Weights of a small image embedding model.
Model: 14M parameters, arch swin, norm layernorm_no_bias, activation gelu, patch size [4, 4], widths [96, 192, 384].
Training: ademamix at rate 0.0008, held-out accuracy 94%.
Data: trained on capsule endoscopy frames (Kvasir-Capsule), 42238 training examples, 7.4 epochs.
Rows from block 2 of a small image embedding model, named by matrix and row number. Rows with one number belong to one neuron. Each number is 128 + 24 x the weight over its row's rms, rounded and kept within 0 to 255. All counts start at 0. After the name is the row's rms in percent of the matrix's.
After each neuron's rows are labels from the 100 images, of 14976, where the neuron reaches its highest value: "responds to" is what is common among them. Only what is clearly more common there than usual is listed. The data: capsule endoscopy frames (Kvasir-Capsule).
# fc1: MLP up (model.blocks.2.mlp.fc1.weight, 384x96), inputs 0-95
# fc2: MLP down (model.blocks.2.mlp.fc2.weight, 96x384, transposed), outputs 0-95

fc1.29 104 [132 103 118 148 132  92 171 109 133  88 139 171 126 116 165 116 140 138 105 123 161 104 138  89 130 116 130  92 166 125 104 116 120 146 126 109 119  97 135 116  89 137 119 131 149 116 125 165 157 138 132 146 116 137 102 135 144 119 123 105 107 148 138 101 121 144 122 104 133 131  96 144  98 114 124  80 132 187 175 134 107 139  84 146 142 160 137 152 155  81 201 123 123 165 156 102]
fc2.29 084 [120 103 135 141 119 164 129  98 119 116 118 118 110 156 120 145  74 144 109 121 157 116 146 122 123 104 135 181 114 110  89 128 134 112 176 136 144 171  70 122 158 170 153  99 158 124 158 139 166 134 146 125 124 149 132 110  88 127 141 133 157  61 122 110 118 194 161 120 122 146 149 177 139 132 142 134 113 147 128 110 128  96 123 131  99 147 119 122 136 147 124 112 148 113 145  92]
responds to: finding: ileocecal valve

fc1.167 092 [149 153 151  75 134 137 116 160 147 136 129 151 122 179 146 137 157 121 146  92 107  88 100 143 113 164 173 116 102 119  80 150 180 107 149 119 119 156 119 132 102 158 148 129 125 127 134 128  83 128 108 117 125 125 158  84 125 127 123  91 109 134 118 123 139 107 157  94  95 115 136 149 155 104 114 109 117 102 111 117 143 136 144 118 113 116 105 116 133 205 118 164 150  89 128 143]
fc2.167 077 [146 137 126 146 127 146 185 122 127  88  82 183 131 136 160 164 107 138 165 100 138 139 113 107 171 109 127 130 135 151 118 116 128 105 106 159 149 139 129 128 155 123 162 117  99 128 171 110 139  96 128 150  99 103 166 137 124 117 143 104 132 118 134 138 168 103 143 128 114 108 150 149 159  76 104  99 120 157 133  91 159 171 116  95 120 163 144 138 148 169 127 168 150 123 141 106]
responds to: finding: ileocecal valve

fc1.68 097 [116 163 153  96 127 159 100 113 110 165 126 113 131 140 112 143 159 112 153  95  51 120 134 152 174 152 160 120 125  90 120 134 151 101 125 119 110 151 112 133 162 104 156 118 141 132 135 109  86 126 106 139 117  94 136  95 122 132 120 111 136 132  84 141 153 115 167  88 129 153 153 115 143 144 111 111 145 107 106 152 132 122 130 117 116 102  85 102 123 194 117 150 101  99  90 121]
fc2.68 073 [161  92 185 111  96 170 134 160 143 116 103  92  95 113 119 147 138 170 122 143 130 128 129 147 119  96 120 173 154 112 121 121 159 118 146 145 122 175  92 106 133 139 156 155 170 121 139 143 171 126 161 142 135 147 142 102  99  99  99 166 100 114 136 135 126 145 132 125 134 111 122 162 169 138 114 148 149 113 132 128 150 104 139  97 119 104 134  81 146 121 134  98 129  99 178  95]
responds to: finding: reduced mucosal view

fc1.105 085 [152 110 132 131 114 106 157 127 139  90 135 142 133 108 143 134 133 172 127 148 159 144 159  67 143  75 150 119 169 139 102 134 127 123 130 114 126  97 133 117 138 153 133 154 147 150 153 133 150 124 111 136 176 125 127 119 117 130 127 131  87 116 122 114 117 168  75 143 132 111 103 117 154 140 135 107 126 175 144 129 121 130  90  69 141 130 140 109 120 103 128  62 132 161 128  58]
fc2.105 075 [108 144 118 137 119 114  82 133 175 127 163 172 142 135 138  98 136 113 134 112  89 130  75 119 142 133 121 117 123 181 118 127 116 151 127 123 148 112 139 152 159 103  91 142 111 120 111 118 118 110  89 132 117 103 116 135 161 152 150 102  96 161 138 175 122 106 116 129 138 141 117  98 111 161 147 130 133 129 139 130  80 148 101 169 177 146  94 179 106 103 138 154 132 141 116 184]
responds to: finding: ileocecal valve

fc1.303 083 [133 123 122 146 167  84 187  88  96 125 116 186 119  87 142 114 130 123  98 126 179 115 125  84 152 131 134 104 154 137 141  98 113 132 116 116 132 116 125  92 156 134 141 127 159  97 117 147 189 148 139 142 123 143 123 122 157 111 119 106 105 150 117 133 124 114  98 130 149  93 108  95 128 109 129  87 148 195 161 121 134 154  98 135 133 118 138 112 129 122 151 114 146 143 136  81]
fc2.303 074 [119 112 138 111  85 151 122 143 140 107 111 109 106 107 120 146  56 157 116 129 172 126 142 126 111 114 122 160 139 113 154 115 120 134 149 122 122 140  96 157 126 158 159 137 129 155 128 142 145 120 186  69 130 171 131 154 106 129 134 181 154 105 157  98 106 191 109 140  88 102 114 134 146 132 134 153 141 114 163 112 115 134 118 119 110 115 109 126 147 129 137  70 125 110 129 162]
responds to: finding: ileocecal valve

fc1.284 091 [130 118 114 135 143 148 152 112 104 155 194 120 134  86 118 120 161  97 135 162 124 130 138 109 163  92 114 124 171 116 141  89 139 122 112 104 153 132 131 114 162 148 118 157 123  60 138 151 125 116 136 128 116  64 116 151 132 116 107 179 107 160 122 151 137 116  94 105 140 112 138  87 100 135 124  97 134 150 124 157 145 116 104 106 126 112 144 114  89 106 185 130 131 148 124 114]
fc2.284 143 [135 108 152 127  94 180 144 114 139 111  92  64 109 120 144 150  80 166 105 108 154 138 155 132 118  87 129 181 124 102  99 135 120 129 156 127  99 154  98 125 128 162 161 132 178 144 133 141 141 122 141  96 126 159 133 105  89 129 141 154 165  86 111 100 116 193 131 128 131 136 129 160 137 133 147 162 119 116 146 148 124 127 139 113  93 116 126  86 115 114 121 115 133 122 131 111]
responds to: finding: reduced mucosal view

fc1.361 079 [129 155 137 158 151  98 143 121 147 126 137 132 108 139 129 155 192 160 145 113 138 107 133 119 117 132 145  90 134 112  65 114 146 120 129  78 123  72 160  82  84 125 140 178 121 130 127 161 159 128 165 153 146  96 147 107 158 132 109 108  88 120 102 134 116 132 141  86 103 128 130 132 108 119 117 125 149 139 129 121 181 158  95 136 118 158 153 132 131 118 157 135  86 138 114 133]
fc2.361 062 [175 181 117 112 132 149 158 135 105 100 106 166 111 148  81 137 149 131  88 145 110 104 102 134 143 106 103 131 148 161 169 121 149  92 138 135 120 144  94 118 139 138 143 108 140 163 135  99 138 131 149 143 115 123 130 135 114 150 102  97 118 112 130 132 163 112 160 129  91  99 125  86 157 113 127  98 100 141  90  97 160 112 154 135 136 143 205 133 126 134 141 169 120 137 152  98]
responds to: finding: blood fresh; finding: ileocecal valve

fc1.168 076 [102 127 136 138 145  87 133 118 107 104 123 134  70 134 132 119 182 139 124 133 165 133 116  80 133 111 148 119 142 116 128  95 102 133 129 133 147 128 109  69 172 140 125 157 131 135 118 137 170 137 146 143 118 145  94 121 137 118 112 110 106 123 173  93 120 115 108 141 143 118 133 132 141 157 137 142 182 187 176 156 122  96  98 118 144 161 122 114 126 145 132 104 137  97 113  62]
fc2.168 095 [128 127 138 136 126 167 135 138  68 129 110 117 101 146 120 128 143 132 107 135 145 106 138 121 131 106 129 184 119 117 105 106 178 102 149 137 135 149  84 148 180 148 183 136 172 143 145 136 170 117 182 153 120 123 119 120 118 150 104 141 141  69 120 103 124 148 136 125 138 124 132 137 142 166 137 124 146 163 118 123 163  90 106 161  97 113 118 107  93 127  97 125 159 125 142  83]
responds to: finding: reduced mucosal view

fc1.110 101 [160 145 147 109 144 122  87 151 144 140 109 165 125 145 110 150 133 107 150  88 110  84 110 160 130 179 155 101  99 121  91 140 145 110 150 139 138 154 107 150  95 119 138  94 119 161 128 124  94 140 125 119 117 132 128  85 110 133 157 105 139  99 118 121 163 129 171 106 112 115 155 102 152 105 132 160 143  88 122 118 107 107 139  94 113 111 101 102 157 210 114 149 144 125 123 140]
fc2.110 082 [132  57 175 144 103 141 157  95 117 111  86  92 116 118 127 125 121 180  98 126 149 111 136 129 137 101 104 167 124 125 157 160 119 128 111 137 105 168  99 115 128 150 176 151 145 111 115 114 150  93 146 119 135 179 148 121 141 115 141 142 135  91 134 100 133 150 129 123 121 114 173 188 128  96 139 134 104 145 157 118 143 132 166 130 123 125 119  78 149 136 107 110 110 123 149 145]
responds to: finding: ileocecal valve

fc1.269 102 [151 104 119 133 140  84 137 125 150  91 113 186 136 176 120 132 122 174 115 121 130 120 135 100 130  94 154 120 161 168  64 129  78 163 140 105 109 127 150 133 138 119 124 135 124 164 110 126 182 138 137 148 159 122 123 116 148 149 134  91 136 113 105 109 149 152 142 122  91  91 154 143 153 134 126 116 134 149 163 122 147 143 102 107 174 164 156 159 137  93 116 135 103 131 132 112]
fc2.269 168 [133 113 159 108  92 176 131 104 187 143 109  66 103 115 116 137  71 141 112 113 145 147 131 130 102 113 124 171 125 114 129 119 130 144 150 141  89 159 100 119 112 161 155 100 147 132 100 129 141 121 153  99 148 163 115 131 111 126 137 156 138 107 149 106  97 141  88 126 159 122 118 125 154 164 165 174 154 107 140 131 109  89 165 128 127  99 103 143 105 117 120  98 127 129 142 160]
responds to: finding: ileocecal valve

fc1.6 076 [122 102 165 148 139 125 151 145 150  92 162 108  61 118 125 100 133 154 108  85 147 103 154 105 165 115 154  99 126  97  71 138 134  99 169 148 155 134 103 111 107 139 135 148 140 141 100 150 132 130  86 135 139 142 124 110  92 137 108 103 109  79 116 128 141 181 131 144 101 104 131 107 146 156 115 143 140 139 138 129 150 138 100  89 159 132 117 114 111 127  96 110 105  89 139 156]
fc2.6 077 [114 118 114 147 160 124 127 127 150 130 123 128 123 132 121 128 150 133 131  92 133 117 119 110 109 113 138 137  92 105  65 139 132 127 174 135 138 133 138 163 172 155  91 124 134 106 107 102 146 137 119 150 139 160  97  89 152 167 199 161 132 137 131 128 107 134  86 153 156  86 146 109 100 158 200 116 114  97 105 163 155  94 104 138 145 113 122 114 123 113 128 125 145 131  88 113]
responds to: finding: ileocecal valve

fc1.241 055 [132 147 137 173 146 114 178 117 152 142 142  84 128 116  89 126 121 107 168 126 142 114 110  85 125  87 109 106 120 137 121 118 113 126 129 152  73 134 122 134 135 141 143 150 110 131 157 112 164 147 122 101 128 162 134 148 146 147 136 114 102 124 131 102 119 100 117 143 146 173 124 133 107 143 133 100 145 163 144 117 210 139 102 112 128 113  97 145  93 125 140 126 168 170 186 102]
fc2.241 088 [ 85 112 127 117 143 123 160 138  75 114 126 107 145 131 124 148 118 126 101 121 101 123 164 138 149 141 134 103 133 148 147 140 107 140  97 137 143 114 141 120 151  88 119 109 149 121 140 149 115 144  79 152 126  73 138 105 122 130  85 103 152 183  87 159 134 102 137 116 125 193 139 101 113  99  95 107 125 143 142  99 167 163  94 127 122 129 133 120 203 135 120 160 134 123 122 121]
responds to: finding: reduced mucosal view

fc1.93 063 [ 97 129 139 147 161 106 172 114 121 148 135 105 138 148 106 125 113 137 160 158 111 124 109 137 128  89 104 158 147 146 140 136 118 107  71 148 140  85  94 122 172 150 113 155 120  99  98 143 161 158 133 146 173 139 136 144 144  84 104 121 121 126 138 147 122 129 125 128  98 131 142 124  87 128 145  98 159 193 162 151 147 158 130 161 121 105 165 150 144  68 143 124 109 119 112 130]
fc2.93 083 [135 142 131  96 131  81 102 160 126 146 155 166 150 118  94 102 150 130 141 149 123 153 125 135 135 141 117  89 156 128 185 128 135 148 104 113 153  96 167 115 127  93  98 145 120 117 126 151  75 163 139 123 132 105 136 128 161 139 135 100 103 186 136 151 125  92 119 154  98 128 111  81 120 166 110 100 142 112 121 118 146 128  84  88 168 147 137 164 103 130 115 138 101 120 144 150]
responds to: finding: ileocecal valve

fc1.327 119 [136 173 169 124 132 146  77 143 154 145 134 115 104 116 140 130 128 125 152 123 110 106 131 146 114 158 164 109 110 108  73 163 151  85 170 122 138 149 134 154 103 127 152 107 138 161 122 135  90 155 123 121 101 103 153  81 142 123 166 118 129 117 109 125 132 132 162 111 127 149 128 111 137 105 119 152 147  90 111 138 118 104 129  92 112 108 113 111 141 220  99 151 141 108 122 146]
fc2.327 057 [129 122 143 116 168  86 118  90 119 128 140 155 159 157 128 125 159 105 138 118 139 108 124 115 138 179 134 127 148 155  92 154 126 119 111 116 138 128  76 104 144 129 153  94 172 126 129 152 103 137  93 139 135 110 108 125 143 188 174 160 128 148 138 120  98 123 153 126 149  94 145 126  95 112 129  76 116 143  94 149  89 156 127 103 164 154  97 133 159 135 159 169 136 136  97 129]
responds to: finding: ileocecal valve; finding: blood fresh

fc1.285 081 [141 160 125 120 150 147 133 166 133 127 151 119 118 138 144 160 134 132 146 105 134  78 158 100 137 115 193 120 148 142  66 113 139  90 118 128 150 141 128  91 171 166 128 152 144 144 101 112 151 164 108 124 134 101 161  87 144 146 129 103 107  94 125 122  94 130 157 137  67 113 112 122 109 149 129 121 148 147 129 154 155 161 144 108 133 136 145 102 128 169 137 122 129 121 108  72]
fc2.285 086 [106 151 125 112 165 118  98 147 154 141 136 171 140 161 107 137 186 152 157 117 109 150  92 130 134 166 109  86 129 157 165 111 105 146 110 103 158  98 167 143 137 109 108 138  88 158 131 125 112 121  93 170  86 131 166 135 121 133 114  87 113 186 120 148 160  90 123 153 120 135 115 107 146 110  94 106 133 143 130 115 122 145  85 127 145 140 138 124 134 138 135 135 135  91  97 148]
responds to: finding: ileocecal valve; finding: blood fresh

fc1.307 174 [126 150 150  97 129 144  99 139 152 156 124 137 107 142 105 137 124 112 143  98  96  92 106 172 130 181 158 103  79 118 125 139 155 119 164 131 138 161 120 152 115 120 132  98 130 144 123 100  68 143 117 112  97 143 147 101 124 119 151 113 137 105  96 127 149 132 161 137 137 152 154 118 138 109 138 163 141  71 114 119  99 102 136 115 110 108 107 102 127 199 105 156 149  98 114 160]
fc2.307 122 [148 102 148 149 138 143 136 134 125 114  92  91 113 129 130 111 119 130  87 101 159 116 131 118 156  66 133 183 108  83 105 133 127 104 148 128 103 158  88 117 129 161 187 138 154 118 117 114 151 112 155 119 121 166 117 100 124 132 161 158 156  95 113  83 118 160 123 133 150  80 140 164 140 137 160 164 132 138 143 139 155  93 128 152  96 103 102 103 140 124 120 111 124 114 130 109]
responds to: finding: ileocecal valve

fc1.7 077 [121 161 131 156 139 137 140 138 141 116 132 141 148 136  88 146 151 152 139 162 151 136 145 102 149  82 140 104 138 142 127  61 114 152 152 122 171 139 122 134 171 142 123 133 139 134 122 118 153 130 130 123 145 134 104 144 129 117 146 108  94 119 146  87 125 167 125 185  88 139 141  90 127 137 115 102 131 165 115 128 159 134 100 129 158 162 160  75 108 111 113 139  97  93  61 105]
fc2.7 117 [133 107 148  98  98 158 134 116  92 103  89  77 119 149 120 169 107 133 131 154 143 133 137 134 111 102 122 171 110 117 102 127 144 113 144 134 101 146 115 125 143 187 169 128 169 117 158 136 167 117 163 135 118 151 128 126  83 144 155 140 164  90 117  74 101 191 138 128 157 120 146 143 133 109 140 131 116 138 114 125 150 103 153 123 100 110 105 100 131 103 126 106 143 128 166  97]
responds to: finding: reduced mucosal view

fc1.208 080 [132 114 125 100 158  70 129 138 129 144 118 175  92 167  92 128 150 131 119 124 122  81 121 109 130 178 161  79 122 125  85 135  94 142 154 100 139 118 115 119 158 145 118  95 151 142 106 114 134 145 129 116 119 147 116  94 142 109 136  86 132 158 119 104 153 151 162 123  92  72 153  85 148 136 113 174 155 139 127 120 145 126 122 124 128 140 106  99 145 168 122 143 131 144  92 112]
fc2.208 106 [138 107 159 150 106 155 180 118  77  99  85  80 122 129 116 169 120 161 108 144 140 126 135 114 130  97 112 174 118 103 146 140 144 107 135 138 111 156 101 116 130 156 180 123 134 134 148 117 147 118 162 121 124 180 145 142  76 131 133 146 145  99 124 108 125 175 138 102 135 123 141 176 174  89 138 125 103 158 132 125 152 121 162 135  83 122 140 101 127 127 121 116 128 113 159 126]
responds to: finding: ileocecal valve

fc1.109 098 [117 121 127 128 181  90 153 129 117 113 131 115 117 140 104 114 157 162 110 138 149 125 123 130 146 159 121  82 115  92 199  95 105 142 125 138 177 116 111  94 188 118 138 163 107 138  93 145 118 136 100 145 148 140 120 121 165 138 116 115 109 152 151 140 114 135 109 132 155 124 148  86 144 151 149 141 166 173 161 124 176 140  93 113 136 135 137 119 111 106 170 113 146 117 115 106]
fc2.109 070 [110 112 151 131 135 142 107 119 164 118 105 132 164 120 150 129 148 138  88 142 110 121 117 153 137  83 159 165 137 150 100  94 152 133 187 109 155 104  72 147 156 133 154 123 188 114 126 141 171 162 110 144 120 159  94 114 120 130 166 148 142 115 118 125 151 124 124 144 169  83  86 114  94 127 146 144 141 153 133 115 130  89 123 126 124 120 128 128 139 143 134 101 184 150 117 105]
responds to: finding: reduced mucosal view; finding: ileocecal valve

fc1.174 079 [164  85 135 148 155 130 137 133 142  74 126 168  94 114 125 139 160 169 155 121 154  95 149 103 156 136 131 116 142 121 133 138 120 131 122 119 173 112  87 100 128 118 112 167 139 152 101 160 158 138 145 124 152 140 140  74 114  96 102 115  96 129 134  99 106 160 119 137 124 133 144 155  72 151 115 121 178 185 141 129 150 126 115 120 151 154 124  99 142 146 105 112 110 143 146  95]
fc2.174 071 [120 135 165 174 136 110 163 139 153 160 141 104 110 137 120  84 138 143  61 110 139 109 124  92 133 140 117 147  88 116 113 157 112 143 148 112 158 138 111 132 111 138 112 124 117 123 104 103 128 133 158 142 149 163  86  86 138 107 175 107 155 135 126 157  79 152 100 156 167  95 163 142 152 136 165 144 189 136 143 139 129 100 138 110 138 111  88 132 138 147 136 135 119 140 133 143]
responds to: finding: ileocecal valve

fc1.383 100 [116 131 105 138 127 100 125 122 130 128 146 115 114 125 151 115 123 119 142 141 140 142 176  85 130  91 130 141 187  82 114  95 126 135 133 124 133 113 114  87 146 113 136 177 142  96 117 139 187 149 159 124 116  80 110 153 151 143 132 167 118 182 119 115 106  95 103 143 123  99 115 136 119 181 145 105 129 185 135 145 143 131  88 104 133 138 138 124  96  87 164 119 124 145 131 110]
fc2.383 060 [111 173 156 138 149  92 136 148  93 104 112 108 122 130 121 114 127 180 128 115  87 149 140 135 170 161 137 123 136 100 156 155 120 121  89  89 122 118 148 139 142  97 163 140  92  94 146 142 149 132 130 151 139 104 163 166 153 109 104 134 147 112 131 145 152 123 121 141 127 148 109 109 189 132 105 109 141 112 154 103 143 160  58 128 145 126 140 148  88 129 133 144 130  72 147 123]
responds to: finding: ileocecal valve

fc1.164 076 [152 136  95 155 114 112 105 152 153 151 164 144 125 115 147 126 123 136 127 134  82  86 154 123 119 138 115 146 159 101  63 175 146 108 150 152 143 118 152 139  88 118 107 167 124 144 109 142 135 101 113 123 139 102 119 152 150 136 110 134 138 104  71 115 132 113 171  99 111  90 128 136  98 143 144 145 120  68 115 126  91 123 106 150 148 148 120 129 174 120 151 144 127 178 148 114]
fc2.164 064 [171  99 188 103 145 149  97 127 129 144 104  71 123 108 133 186 133 130 105 112 146 149 137 150 106 110 104 179 133 121 106 117 136  85 140 113 143 143  77 134 129 148 140  92 196 133 106 131 155 153 154 150 130 146 140 108 123 145 138 135 138 113  96  92 161 134 112 127 138 125 136 127 126 133 149 171 178 119 139 135 153 140 118 142  94 113 146 109 153 103 122  91 142 113 143 126]
responds to: finding: ileocecal valve; finding: blood fresh